Rows from block 1 of the decoder, named by matrix and row number. Rows with one number belong to one channel. Each number is 500 + 25 x the weight over its row's rms, rounded and kept within 0 to 999. All counts start at 0. Numbers have three digits each.
# convs0: first 3x3 conv (decoder.mid.1.convs.0.weight, 128x128x3x3), inputs 11-21, a 3x3 kernel for each
# convs1: second 3x3 conv (decoder.mid.1.convs.1.weight, 128x128x3x3, transposed), outputs 11-21, a 3x3 kernel for each
convs0.54:473499502444452489494530498476518497495467514473462481457488490466480512484510480418431488458505493478460554510464515521503500473528465478504465511525526526471502516548486479535522482524421479478488537494514557489505430432460449471522452501534486499533507507463548526540492469503488523492536508456
convs0.55:500453507491477469543520500456471485446479494517596559495527503504491511490468495474502474495509519507497520460494523490470478531524530512506503496466491542507487492468460492550497501497495487480502492507495515513519537517504506532524498493491494452490444454490508548563512464515478518509518511487
convs0.56:544494517490464500523526494479517510495503512504536504491522494486488494497518486486512498533499473493513528485470516502581452504541474465498500512501493518477491516508502444531518527475473504473499480500521493493467495517511474499491511488497538513516539555513480542496498491469466552488506505449
convs0.57:543525522514457481506516484501587513479475496542458517502497492504489512507494525469502504467471474480509512536551518465483468489504499533494514497501486514485497478473552500552498482524499511549478470500535500441486527544547517500512554532524499516509452478442507495508507577484483508511491470468
convs0.58:495464518514519492511501475487488467485548501465486528513506482490511515525504484511484513519504550493516524505522519505509503509512468505493477504461533493539520505515494498480507456521483515543481521486521502518517495532560472501504453415451466487512502510503539509575490528532518508468551454544
convs0.59:505539506475488521442447436524516492526504510518532517542490532475463492512542489461470494411488499430476479469515503509495502489503501492480515495489484504491499497487512442453537488461510502498502474503512502463498501559515490498497493495489455457483480503447505475539448537494490451515494511546
convs0.60:487458499511521487497477500512481511524497518513474511478497460482449506503515494517522522525508533533534549510455488507523484529468502452504500512492498476527495503470498480544455438487473545502535506479517517515511541537559517489506501482481506460481505480484534486460497509509519478484528463523
convs0.61:461488515492477489505507490501487512450471497462450533525520511497483504535494496485468510468474481481477446463480548504493487500506515490514490456498511507499490482490487493391536542467543519486515470455488483530497490508527480516499532533533500517498439477529492505490534455522509451525498512528
convs0.62:480491515493473530512501483497489526502501480525518517490505489479515463480484469498471512535497514499503510519510498487513522506538541448500429492490505462468468519514530463483483546506473487519485498499498492493504469516509511507515543494516502491456488483439449536444544536528498537523545481501
convs0.63:472479505466481518487521461505482492514499484486521517531513496481486543522503484541489525567527505512521483504500518510508458517492472506489506494520497508480515507491520508493480497473523515482528509494484513533493479483503506505534452487472458504527503485528515500449572445505517524515526479430
convs0.64:479473498549523512561496491507485491480553534493501471482501502492557491491505481462437486489487510484475517532521475451536501479508516464494494529519496525475531514509471556450463491480454481481497500519491493511519550543549511531577523528573464494461517546503489522531485496504502510492491526500
convs0.65:492500506483505484494515468521488481520470500506488486517493506462524495491510504492504517476490502492460521516510458533519435508519494509487510494486506491477519520441525477477569498467479484524520488526480488507499507508484543511496522501512467477589446507582467451547500534470495526456509539462
convs0.66:539509512521497493508496467495500492488528504495510490488459504472473494486476524525550529497507466497473536495490518536514497526521483483468485484491479491484513491491484510483520524519547519502518513483510492528485524503497493468501459490466443480517410475530441474513503496499484533507531511504
convs0.67:495504500503537485496475503518512514518457501534516520503504512522444516501520511517495493528479516508512491503497478522504506466522501483496497496529486483498495540482536507355502509511497505506500506460509515503476458470462517564502477489487490490487511470493477481511530493472480505526533455485
convs0.68:511505474472469460447498454488528509486503481484475510483492476518529496506493462536506490489473489532515441494509520505483467500506490455466494496532477473486499476487515541517497397544504496508500481529484529487518488488509507496497457502502497491467548476493534517488500490498528513474509513500
convs0.69:517536499457504511495511506481497506504574479498476513527506456480528526521508488495469492495491462487519508513557471480476485493490502498519480513526474494489503509509478490466526501508484467495498520550470470520497549553557500460520492544519503510489530462510484509476529449524517474530476513473
convs0.70:491493499502469505509523503502469492487449481498487520519558469507426535464503513499561517564478496501557531490539492529471500452492519454521515529459483476474521498519505465497531512553459481483489508501498497502491487489498503512497480484490503466497455504518532475547512484460474525512531477500
convs0.71:512497550519505463479496504514468535539525498517556514533525466474496533486460489576476499493452488437467482528495486543516479490500544484532489449509463447479484502511488483519464526480495459521468480491525512490475509475472511454470479470498486451535473521516435467490492493469537502512491499500
convs0.72:519489494536468491487496539490501497499459460478479483512496505513470526464511513507524466485504474510480461488504506510519488527509566497516503547466498500514519501491463511506465468494488504508523496528470505532507493542520477510501503523487531500473458468517509466495502542489482500530504521506
convs0.73:521481495496495528481482505501521488509509514505526514495475481508485457519491493521534483534537505508535500488488479480514507472519504490476475506467496515501511511501489565494485480478537484493502490516472486513522474496538483500524515459518525468478504505487550530447508526494481479492476521537
convs0.74:514529525521513523548516499472517494492538485524529495538489545521474518523485534485516477484474456487457511526508464519551489503522500507528486525574530516518505471476498495487445497489529543500505507477529523560507560557537525537514473523498450511454522560482491518504532487524495517479512535558
convs0.75:523502476513478471552490455519507490525504504528539487532506537486461520494492514549480540523509525550523489490500502512571520494477506511482501521492512495494501557447458476537515498481447502481498485501499499527477513484511537484507468469474423448502480509524476485566471531488516510486517473505
convs0.76:520487477495496501503449495524518492473493497507482505515513486535433526499502509510492512524441536492499497539522502502373500515499513460543509561427473477534506516548507513390506485518514467536490544366570505533469498484495504514490523504514513501480510521533488478491524474510503475513526507491
convs0.77:499524527506506530476468532457496498465493516474488523525471487493472480486469470447533514502542491460481492473484493487519453501507488533486499505484471468426470507470485521495515525494488509514514480491503505499513500549526472520515490510535557525481561467480527491442473499493478505496519499517
convs0.78:520506501467506503501511496496500517504523520464502509453535481534443506502490502480498513496523522504521543569542459431474486447399493511470497547510532517509482482521506487484471528499447465512493522527529488511475503460513514438529511516533491470483530524548487509504501500530513446497503505476
convs0.79:476474515481505511494469523498508508492525511504469470497496496514483509505473548471464533462488493444454471516505480528489492487521523527489469501476530474508494467482549481489544483509426505460529519528496494486515504483469427456462460531502505471459451455447535498502488489522525503521541485523
convs0.80:470519457483522495506528483497507539522505528492497512496504535468492480488512522560507515595523508558507501526460516510503512526485495490464503483493511482489499505516475504568500500481498491502486497504483521506503524522519458481485463492516526485479557484468540508524525490506480493467516494538
convs0.81:524493475453508513501507479505469514521433472520490499499514531497476512464526508487512491450536518477534493548474483541481497499508489486500494502498487484516498446561488483570487456494520538459512547459517506496491546496506519546527519541532548462453522480493484524483511527448550510499485483498
convs0.82:468497499480487521507542517484474478513474492506513494516463523496531493490502491502510518489515523516535488493531515499497513472523501526530507461491482524507500444504439482500484487518493501491515522495523504456500527540522517480504542502522485505478517506463509509475516504502461464545512529464
convs0.83:573550521515498505542517497503503482471464486489494482477478505519519510522494493486517506514537509514534516541515488489472531490510466473492510501533481516502534521515509513475418497468489522471510472518496505465503522503493524483482488455482444470471499540497543508483509509495495451510475526508
convs0.84:525486500520486474509484462535527525500554515537527517510499510528506483499465519496520524503473465456405445489525500472491499477516523480500524534498466502475521470542499501548499468555494498489496490500510515474509525497532542508507529534505550533495452503447485482523492474505524515504491479529
convs0.85:523510492487477502500495514523530512504501514534512500507447497541504522497488507496524507470461476522534536520482513485477492499500492503491511510473479510501504475600432474522510490470481511504502517504491485493506468486498503465476535508499497508487520496495489471492517474512529508495494472508
convs0.86:484492538492504510493496516511495488477528504495510498477500487492540506478530451496491479507490518468495480494512490505544522511514559483483518530496494494477479480455462540492521469488485489505494489502494521499473531468495496452488522480496492524479530445411467433476479501518497522530506477514
convs0.87:512494506482450501446427499511455478469455492492460498506510477485488506485472538493485520437467493537498515479499534489467497511478500487471533474447522516468521453528496486497528449499517493494487503487510467476512476485472499491498501458446498533504521524538506461511466488523551484497507494447
convs0.88:490476463496451451528538528502493513494510497502524508492529496516516505492425502503524491481497492523522518486459502510479493471513544522505513512518494477469497508531524454499443527508517506499504520485513477506510465454491541516523507515512562550520492485496474493486483465482541491524501468552
convs0.89:473467451451503483471461448522450486470415487486478450485539532499493459492506516510495454482514500506567515510464484516536511502467482490469464528515467455496505484473505488524505534505450508464480490462492491483495483493484524461499506445461494522490538516499573517548534514474506521502488475512
convs0.90:533515510449482486448470422497483520444458514486523530540474508466525476527494498487482507511439517510517477497522497487503520478537482482518512498530483517493509495510507543422480497529484496509509508527518501511484499508510513464499500473469535513506538526481521530512506494482502523501502498508
convs0.91:516522459497487510481483532505479507512499448509475474494511535508470508498504486502520512553510426510496538496516490516437469497509538472519474531481474478499511541462556521474427486521509494515498492468467515505476478501506496497512450470502499484518550502487483506463529473506469496534497546464
convs0.92:476493515496515482484478483506519512499521481533540486522509512516487515493491492479466506461504464475521496495488501525526521538503481484543515513483503508501505450486434510508495517484497458519525521500509509482497505454486518485460534483508485493569486491543480508462479532528512516449518488495
convs0.93:505492503498491494485501456515505518509500501494482515504465490499489500497517515513507496468490513485506490511541504482499499500482500515482494520525481462497526494481524490512484495529506498497509512500493498494505496496521519490496537499503478516527497492488555522524453545511532487499527428528
convs0.94:492523481515512471531508516477502493489501511497513508464525498494524502483525492508524520472502558467499501499507499531497510446536480487527525483515486476547488464494427473566463470506509504472508520492524477499508521527489542513502589495507446553539490527477536473484513501535507506525445469511
convs0.95:512517529504488476499479465529499508526515516513499497486537484466493488502522516519518453492511517514481495521490540473460527505502522503457550505444520526472502481533472487538517521491467475502504532504511482532495514491502484470473523517532513509544474520598471457517522497521515507487548505510
convs0.96:470450455493456436532510493513478490506483475492499488509501521471486515498514501491504485446503504503491456497476508538502504501478523505524484504493505467492474486452412537527496466497469517478473508505508498504498515474516491497463497512512457456563517492468520479519543496466517478498511529511
convs0.97:488479465503510488504502496516476490506478448491504488488512479452529477494505487496519514538488487536449502497482512473501540486489539485498482457547469472517454524497521501506453460544510488492480486498466463515489540537533515519504472508480483481453518526503505508495504508510517504512489480524
convs0.98:565535487494474504470474501552535480526512530477486519510490503499507516513499486475542515544496498505464497529520473487497519517508480538474507481472532472506500472451500493452492509486507538472499511487512485483478470438468474492494461476526550483465487522483539457511524505516494474494496477490
convs0.99:495516507547504500510516547515541518516558518532522523509517508502484493483498496492524483501520505495486467454487500509502541492480485486523514497497527502483497500507463499483492474502485475488512518491505490539489492553508537607501536545516499473491548510512485511487514486484510447494478478452
convs0.100:458474488525522479490490503515503554481492518499479497448506443487459485479529480437424460462476487486513470515475447514510521496479508484475437512520500462522496494505500514539507489497496539498501493517523511494487497542544490488484454435474455504455479470494520476550482527483537454524518540491
convs0.101:507485501518468483466478531492528497477511478550498486498483484496472514529480513531528531515470503477489494496496509519506473543485478461503474531523485489485474520525497477480478516510507535513482474518507510503507522519521482514551489497484523478441562555503552515477504537514474494471506510508
convs0.102:559502525478459520467492516488516524504488501485528539500524520511448514508528488465494453433416444438445482499529542508479517473516459488508505498518506486486459500517498477574530528456454497502480479523508533529476472434488465465500460447465469472445512475517541546479521472516516519486514521490
convs0.103:483510525474491531513503506509513508524521504501521509499492500488491502459496518512528517509497522478516462516470496432475484475488476476481493500482530492563457542493555507467520493517503485513513480487512516473523448471511472528491550513527508515490476510507496547491479485497503505495499492474
convs0.104:501501485483443474489488477487476510478445485468447479510484495497474569494544491478489475471497475499478506482459533434453492527525580511476511510439506490488506469536489529496539464512495478511492521549526501503493485477488454428554479451512480486473492483500489443488469518535521512516513506526
convs0.105:500492476475485475527444513503509484511507501478498493486507478507497512514479533514525478499558516522529543504501510522511485512484456482503456503531489497523495529528511490503477529495480489487495530510488483496503505448452452462446456465459431479474502495522520482587503520473502511491515489508
convs0.106:465497492521507503508504533500481487480488501502499522512513502488499482505507526560508487503504500476475526446522517483470494510546526509515505471505494485530505490443519434481474452525466534472522490472483486493496501548535564523514522528531512493478517475503534496460526480522476513506494479456
convs0.107:499491472455455489443412471463543511486490505454443439492519473509499501473520517524494522521512530532498508528531476538504484494464467468513471497530508467513494523476507486487454488508472512490495490498496501474495509509495459512498458467453573493478537496473543498458501491485518467507532501463
convs0.108:475471503461520497492526502487482482517532506488487525519499530510503482499516493489522497493491522463466505537497510502505510507461515495523497474502513501492481523492526454507497489475464515493507496488496495459510510430456516479507491497496572514574478484462474491525524509514516493493455503483
convs0.109:498537501444531496472465491494491493515520502517528486510503520527532464493493497494494535496495515496491490507529496482469558486404520493496537512506476503516521449526520514498503509510487515482492499480507507521513536460523532453521529440503500501483478500516509465512485505542541427434519483554
convs0.110:539502484520518532448461512503478477508490519516549498518498465484492458480473473482485521448491489465488488511515478450493471502535508495533484518496467447480443520494507464530514531491495494506495495494499506486498434475472436486461484508465536526499509524437497485475502514491468481500485477508
convs0.111:538489503502504505503467497501507501465498517525482505497532493437522473512533499439468529436497510496506528527491495482501525528471494487518485476503507491504498511465504640505521451420497479496498503487494523479508501489519477494550521505514502514491496490492490509496476506529449541462501528491
convs0.112:500466488507489477425450506482485487465473478489460472518520463482557482511507487479495523522531485550541483486476533508479512536460470492492515496507504485505466472479465491502499487529510490471485495519513465470499461509504485505500487474480502478486583500484563506487504496475526476495492465519
convs0.113:493472504519515472468486499496485539495488519523507515504515505506449533484484518482505503466538533464490484508493479511521501490492509509502504528511482516467486514463513497444515514544482482502476497483530497518473491448484491517445533491521440475507499502510473504518428524476544538517497456485
convs0.114:519492507486473492505513489501493533548516515483489515517492485519472526531496497506514489533534491541502508509497528502453522517451538499508477500507516524494509490529484493508475454502477490512505499472493492494522511506520522533486560568528519541487462519525457512509531520526534419527529522520
convs0.115:486491487521531502489549483484475489491514504486495500492534493478495524493544462508540494554514515487536517498498498493570495471527518496462530503494522500500481496507529505423492477519482517491511482511486475534515466464476478478439464467492492496568453496467510482482479521530487564503513453518
convs0.116:537482484521541531492507488523520487527576547534519550479454502523530514502503488542493491512509505475455471504537526473485475516530514505486496472490463526492515515510472506505469457501504489489525525523500488508522547495521514462487511546546503475460502479458541498455461500520496534484525516500
convs0.117:471499504454488494455450469490532511487470537504453526504475502523546473499500471524497519500496487480467485470533511529499466470415389526513466509510495472505507506472524471446459521517500497508505502495494507454525479509461495513492517528495487520503505516503489502520465502489538508481462480446
convs0.118:493486478478462466466441477509487492474522502478523488517526517550497501482508513494546504513525499496460482496504495480524478488462514527519493489507494478538483456516510521533483508532474488521481495530492517490524478427457456449452466468500514496546592500545503486522527482490517496459495480525
convs0.119:506515483508507493531440468519521514504506533495520502507514481518480501485519526511508519523520567589552520466493531485517531531489505527477474494541517490495521467509475502504507463430470512500490508512541479515485481475508507506519502508525504472497524493520548487452543441563549458492513482539
convs0.120:478469513504497497494526513490502492487489522508569522529517511507452498502494506488526520489503482506484472487501467474511510482534509496490490508508536523500488529518485506525497478451548521488483480513504507530506428441479496508497503511507482538500476534481496497466534471486480480510538543537
convs1.54:546527490530479522503464519496484520521514513477469474489478504518504509511490525507482484498435492526559497572459531488548497475507497510530501499483488526451492537500537462489485476492499461491463510521570478514540545450518461522555489510531486504460494476459489473502452522493483542524432524468
convs1.55:473497442499499526477493470486474491496492517459516497523461520510509497497500517538514504524535498493462517530445503529533541509521483477497485506519496475515508500499508513470493496476475525522546463493489487519503484504552492486440469533511456504529476518507518550484508475471489510500503463500
convs1.56:497458521513487481495520511538525486507508490482511504503479515512509479524484488511473523535536478501470496513478484537438493492522498480477507490514441510491520494505477515562515516534474487491485489486499496508500515505512486493503520486537501462489466452523480488505535504502499488510503506486
convs1.57:524518481506455502517534511460486462503514492494435473489491475473493525525514525528491531451466517547520543479509499533486495478445520515512516550511511462505530510502505494464443501483489495469544481487482487507511502485490488494487510493477518525469540478522500503483487512495468557510489528489
convs1.58:458489498527533472508489487490514535517491521491500543479496479502512493491526522521498464516520505491463488518504533490508500544478463561447471471500555501524499447474511518529494520502480458488518503495476483455502538493541504494503527470488480486494533478523512514544460526531511476529471497464
convs1.59:519467532533498535535506501496482513511495523474503529512459498496523521497469532529460506507492540494485528513496505512483477505485517522493529539469514502504532496518495464526492484533492505486480445538525513488493545477527450491497515500449512504481513485519544503502514473507501551472502514476
convs1.60:510545480538502465480540503511526495488505481501451503508478495523487474519504543483478498478482489458470526517511485502495534504498511527486529472498433484524500484523483514490471533494486493494485492549541510481485505552523466507458502488511493486473472478512496511504485470463525537473446479515
convs1.61:485473492483498460494544507461525513490519533497527463498496513499494509506474474479539495479501536509513496516496494541494533502532499466512504503519475527498467497526480490524495493520470464495514495526542471453533503494458474500503517494526530512497514543506501490461502471509518463502499512535
convs1.62:558506474542540467479485489540491473498500495491483452499525490480523522490501482513491512497474464497502502482498507500497496496505533538470577507487487516523475476485486509486517530507489469487530502529526499511504506514464496496506537491560535488513490456509501522482466492491490541509477484500
convs1.63:515490495488533505508491489510479533513513524497463529512520475492482558501463508517562505490524452479528479519487510486495451532498509471501456484538512488506479492509493479513463524503510508455493527441542482490540495511523540497512478486467475519475499541471436541500523494523453469539549462495
convs1.64:486468447467512486534477498502494481512456521558532504502487461540529488473504500522547456464517521493539518502503527483473517547445485494483440477511525509497516542527486541527446475471501473511541540489471434500553467465478519498525487500480473502509512505526509505522520509510508451509492491509
convs1.65:515485497498487503490547469515482564502490517532474541506501540559481547508504514462546485474510493474503489528503511570504531567483533486517473455502463484491480536509483467509483476524478499519491491489564485508477493503490491496484449509518481544464480484461467492536508501491464485508521482506
convs1.66:510546490525481506511498495530466515466498507488486505510493542480517494493490513506475543527481502501454487506489509510508512498528508538496490503478515501466518493487496516494495503526476480476508527527498498516446515499515517494523524468498526490501462510518490485515451510489510526511489466496
convs1.67:519533492532478546529484459484432510525572480509498521481492497512517464500496517523525476521514449522484467470469508447524509512509524497533510519495480516534508519515496499464480499519502501498475526467507513495490538442521494541495510554497494454497497465487514548476489520495483574510450465486
convs1.68:562528507526511513491455467499499497504454515491498472501534501488482522498493521563477452520489555497489488551483548470513531461542472472527455523504457484542454530493520475529489476509470446545487530479528465559472581488506499468497503493557501473464518510488500482491463528499503498451538501495
convs1.69:477445478496476514498501498515493498533475496523499536512515472497508472504508525498538509473465532488532483534542504487477491537504467513509433511510533498497480534485529477506510499500509485475485517492485473518522524463527496521515455495463509510540505547555497542508505514524521443506501529494
convs1.70:513553473494508456503504505503533501466537486517460467492518521483500512509499478472487477479508503476450562480513519506507482448487547477517518513510482476498539501492525461501504527521481547508511503479514466513524512499476498509442504543547520495500486491471489506496495505491527494524498517456
convs1.71:526461530532492513510503494532494492513493488506516457499488558507487512497488491504485552503507501522497478530479520498523516517480484506520508498493485486467518515521490496469492491487499489496498485526539528489475494479473497567520512494510471507485494487513442550505525518471492534500458514487
convs1.72:464495524495532457514527507490543496502510505470476516515456536476508492488505478464527527494519466484479492453503490530472480505494499478508528494482448500510523490495505542451533535477511499481501521519503525485467449515522513503487462490522514508490453501562503506485515469487527509483511485524
convs1.73:515515481525530475474495480490507461522517491485486487521498494479484486533515497526452476494487468502473539490505516477500475489548505492483533502512471459553498478490481526496513479503485493499538490530458496515491518485503520503504544497502526492510467479488486520519455524464526548464476516496
convs1.74:468503443482534492500500531522484474481484501496491524475470508517521510510485540472516467476490487517502522490468504519515475504465505471514549448480484541509475445530506502501501511516500504451554504482537517518513513471535481501498476489453495506501502505483517501527488531469518449482502517531
convs1.75:524525473543509541491487488532450505509539517482487534469517539517467529513470536520476463496492490478509471517473486487464459533510543483542524511502527491482493517503503453462470565476504528476506509511487498507457570516512468506502530486499479500498472528470515506502461550474537547504486501485
convs1.76:487520533465504498503493473510540494517511543493511516518514498500534498522484471514505511462540504485495530516545498556530494505509479504485510526506459515471518483518466549542501473517494497490478495553471510498504479504488494467518487550524523528500512455469505474477506546481519431483521540510
convs1.77:516567498536501455477469536475475488512487493476554438528495496461470471494554507529460485477419521526465549500510547491504488494515480496464494452528512521515457509496489496498524534493469477517507488529490516504502476524513476514508520440528486481482496500481558431457494516446508488499470499508
convs1.78:484493510490504527487484493539482541463499517538527508550507506529496507470505510498570506442499513508424514490550497530503512509487475511505464497552488496506494504484482502496497518470550499494521483495477524497537503496482516489495504566504462500504482488461533527522510509517469452498471493526
convs1.79:482530490542511474496505535472470492513541480492505504472482516501516481521493486510488513513480502475520534530500517493510464516503498482503492501502501525492455529487506495473501503481503470512548528495506496508514472509525509510527493496485493452514515523506507475504478521459472552469473515474
convs1.80:499501491545527520509520517501461498487520485492485529488508506545511476476501533487487516541487492509459518506496485531520492462535462502531540465455512456492492518508500445453468463466534499474503493505502501475505550550517534519541479494481487489532514477498504485501524470481489541514477490520
convs1.81:491505496489512522532483509454472467496532437488465518496519506518541552453515502535508530519501523496458536506481524500588541484458508468497501550478474505508497498496519481453454498491519542512522458468523496511473524495482513517457501462471498482503504534472533548468493471484473566494530469502
convs1.82:528451531477500492470503519494532542551482485472493525468511459472510524506488487515500484475468510459530499540509514508474475505478517478472488487515525517488494508503535487515476530466531487539510491481454503509498500493493534480509433510484471487484486531481516495518500464544496488507539491492
convs1.83:495474461509499534490479480498469510520473517518510511502510480498524492509507508553511545488472487538509486537464482456482498506512484479499468560503475481504493465514473529488497513491527531557540447473504522532479496483477521505513501504493502481463474476507508513552503451484500526521522454504
convs1.84:516556477505501495525510494506506512472465484488491533497506501461505497520437500499575490574524502474493494519473504489472499494517492466501509516466503501484446521499525497487511500543508475514457520497545523496489521482478492500498482440450478475476486480493520456486521516521527505486507519498
convs1.85:491463506513515513484483493477487511490491474497506474496457515509520533501562478474483546478474506565499482500466509495509525505532448468524465522521493480478508481459476492513487478426488474543521513474491502490474493449488510507485473518550511507486503487499503511524490498507487478521498489497
convs1.86:568513490447512523491510513480472508500502518480498511516514502478496482466525505465550498466524500497536540460517524485460518548493501512494501543509504516454498529490508479508524513497472531511498553486532486503526493506502504500527509518456499506469501526520523492503490515542530481508490495494
convs1.87:477507494536506471485512511511519441492498509477511493511496507458496504529512494513484493493497501535533482504482477550454552442519536520497543493482497498506517475485556493515509469462515512507502517490466500534510514511463463491497488520505528509482501477446482462493524493498486487505483514517
convs1.88:512536506500520479528519511510507508531469492497540487479493541520483487502511511516532531502551467515479513473500516522506524526481490515499504504499509480507515504522498501490513491519541484518477515511482518497511491502491472501489515437520517458458516495510477467512479540524499476533501478499
convs1.89:522461506541458506501500469517529450465516501525480466499511510532507495533472490520482482533451503490484519470509522545516473494506521512540511536509478500523491468498498515527492491494501515508513486505466489478512508509491475482469567519506458505482497528486492515434487484526508540518493505483
convs1.90:548504515518507515500485470499487551511504540491513527525529528488477529517530542488494450517452502497523471530481520493511519529543483488516438489523512506546457506527514471471451507500501474536485531495481490490468521445541465516516487505493485492501489486499492507503448498503483516491494497497
convs1.91:499537483464489485528505499506465506486528484477471517503478517457490468573494505511514493559486475482482555459500479500501500463485507480501537501508474462514510514517486505495479515493494517492514497511520515468476493524478512525495508483477454459521495504483448510456527512498437524495528483500
convs1.92:521504495463497543506475511520471538525505531531455507532491486480513500456508490501495508546492496509511504488515456486469512511512492504480484533495519501459484538479523510478494551501522492475519502483473470491540539495482520514521513500478526482481459501546494494518517530531519473481506495491
convs1.93:545448557503461494491437507452479496479474498507513466502530475518439506507514497469460492534487522521531483516522510500523467488503490516510508516511521488496458481456492507523473507478478514494499490483504495485503503519505496513516486542490479563475519511499489450527500498507500506486489514533
convs1.94:516512537497491457506496508503475560471500557547459532449492525544481493490533474513546479470476556483510473545496515470523488498494474529487513488481541525489490492503555509497471535492562464509470513503472471502502498489490490475534535491460486506467498513501522448514465500543532455490523522490
convs1.95:504543528517496471506495487526478530478507511525463490510479504540508523487490509478516493504585508516500502505517492514493556505508486513471487497492422530514480519543486469516458504503485510476508525503513503485495462485511504522485505509529494470507483481419503486533497502491495491539447496501
convs1.96:516491518515525489528508518485510512511526485497496536521493532495493516495487499517512456483473478529556403487488518513461480497514537501531481496505520509521489551479522512502473517499498517453490489510482499510505516517475520512498471506522514499475510505483469503515521487492477517526508472469
convs1.97:510525521504519485521486467515472493489487517502469495486512514529516480514473548510513509485486499500475527512518461521480532460509524501531510478460507494510542542493527476476482482476510502471515457558507513509456491507503519515496545520425479515549482481458497513489486504505504530490511498485
convs1.98:540539507511500494480479491425512509496507512538542470527497480506476531501491481565543488461531502478483483500454527482497531522499499520510505467522505505501491507517496508534480490502509478429549507469482481514504533477502514538509523514509494536429490449499505534506491516503433542493481483501
convs1.99:518495497483504491513465483467492464453463480480540477504485480453502520493457494498479558502493510513544500456516462457504466477478507536474533548511479488495505496501481537521500509500523529495523458494494520548488459506507508475494463459485502504467496504450509514475543508468499527495539487506
convs1.100:536491541559506448503504508505475461493502509444501487471475544504499495540505505509487477516446508545508506503475505494524504518514533514494545500481455489507499505483526452472503560509475491525491493492484516512522484522495511493525500508509530535470442482504518461487487454500498555478454465520
convs1.101:505490510510538500495506448516509442498523467533509494497525496463520478521525509466475468519559473492480494480544503526507498472533493488505525492481478489500500504510496511466499494476477493479504501486549494536484528513530463510499530480498499483547506455480509525485514516474474500467472470547
convs1.102:474539517539482483482517525532434476450562482488496458474509496516500488497483464490498512524519508551476520547514483461531466483464524505512484509513512506488446504488492500484524500475507490476517481541515529481486508495528480534500557513521499456527491560474519504482470502496545531479459522502
convs1.103:458486509514554542472463493508465570532467462505518535527552496523499516482474504515533490467510508494438529519519524504521492505502489529481478496525542495520516518481515525505451491475513495496519485510458489504505512517501523525481512535495473510515498478504507545489579445512455472481518484522
convs1.104:505512474503520478507474504538558487478516538468533499508512484492529489488501494490490519458529483550486515451543482501487496501531524531473481476495531509518505488495513510512484543523514502502497491473469495532461463481477517515521503529519535528482473478492522505481501531496499474485489507497
convs1.105:470527450533519541492475480523432499520572499479463515481502497521482525495479503479526477521466531491480442505501477489513497477514501455524511509490519481500516506489519508453524588459518489451506495509466484464516506503530515520535539523471510532480470541478514510520508518513512511456480483486
convs1.106:507492485489503503495517470474494506513513493507471567488515481504521520485518471510531507510533509486464494475474477516511477493492513475508495506483504503502492520499479519503468478504493499510526524473539455493516503497524478491498546444475492472502495518455545517474504531495473465511519520449
convs1.107:561537537514529495515478484491521501483506540499479530516507501484492516491515544546516475465510487471575467498488531496493496523478513467489496514518512545520515424512525483514468496541534467495483510487539492498489560501497488472535484485464496514469495506467525506444491494482506523496524466546
convs1.108:575491537485462546490496522487500513512498491520491538547530530475501511456512496511535473517473496528516495482514507469483500537506502520489517523514513474489445506494501482497467524492531469484445527511499501525495529503519505502528524522485480544487552455488474499477497516534506474487520485500
convs1.109:511448483498532514512449527548529497509476492517514498498495481536476510497483514479535460462479518501499496533511503514488501505484469494493456508519550518488505485463482499514493498506559482479506505486487508479534512485497504535479473501482527556499504549514505519481508491537493490498505520511
convs1.110:536542512474497476503488458511477466492531483467520475485531500478501496512498489494490476528530498521502517490506503491518525464541478492528514506480501507423510521487521507483551519480464471520489553470546462547482498497466527500544534528508483478500505485495519452541515511503483508487529482486
convs1.111:500490517472499505487473482498504495450512544508502473474526535469505495479493497462485496490493514537519535482493479469465504513501497513510489545479515501489510458502509565492471491519478504527493522478454499502512463474486447504496481496490496538503490502536498506470496486526563489514547500507
convs1.112:477516536511504512465485512495524484483456525504484503522513451448516489537520496533448565488423530553475511517513486459440458493506530451492517523528476506489490485487503494517510528476514522500579476493440495531506509497465519481514503499557502488480482563461496513476469503500496542512520494494
convs1.113:454513489552476512470493462485513493471539512511515478480510520525477501508504486548489556486498520514455542553514561507503509550511458531483481514483493506501490532487503464510482443533469502491555472556527459528512483489480516499493474506469442450514519466515512489544479506478502518495548488483
convs1.114:509512561500492498491503472515480547481486468503480530520499515501529506488513460520519488486537486478492484498535465458504504470493487471528507503541465505521495489510522544495481496531475499497510499524499534518484482491491520505470487528558480460493479511496483494494516508528486500484491468494
convs1.115:494490517534493469470520550515502513507544555493522516497502519533487497500497515504451547483510469490500481498467529500490518505531530507481516467524479480512480502494498505525459518474483472458487480529522506499435525500545512523540543491484477498470536519571431490527504497485473485509497485502
convs1.116:481464482525501497486506472501481546509520487513480488511512524490521483456485483459522520484465503481477514521503548518490513504496444487517476525479510480518512528470495518510491498477475513496507528502507447501502485496513495500524508531483479510475501501515520551536482508459552496473452549479
convs1.117:506509483506498516490473493533491524470505539492499520555537509502485500475516479531512522456494529495532501559517522504498463499479514488450498531530491493533475512498459522500482458492522507512525494496512485517480528471493501483511503533477511507448516508468500532489483500493490502483537512511
convs1.118:472530543471534502507467463486507543480495514503491545532531502441478496496489503492565501470511505470483512507521468492518501537480501493495484532522512478480497491498518571493484475514506494443509466476489523521462430500500556525527476502473494504482478577453528517506490544540464496454505482534
convs1.119:498521446479497524495483487498495481523523480449501517470534481532480503531466504460513482507475508470504502527464495452513476500490486480504459497483520494505492546488506498474493528492525531467543502499471478498518485494491477528517495545487457519454496525480513538519440510473531530501464549463
convs1.120:527501493518532520490486511494453492490496558504502507512489512501487500489492502454503514529489491478497517511459513491543492548487485503482488490507558517500458473481510522487526514503506478501498500506508557484479478474499526519477467482543475509514512540504496476500446532498508497475491504524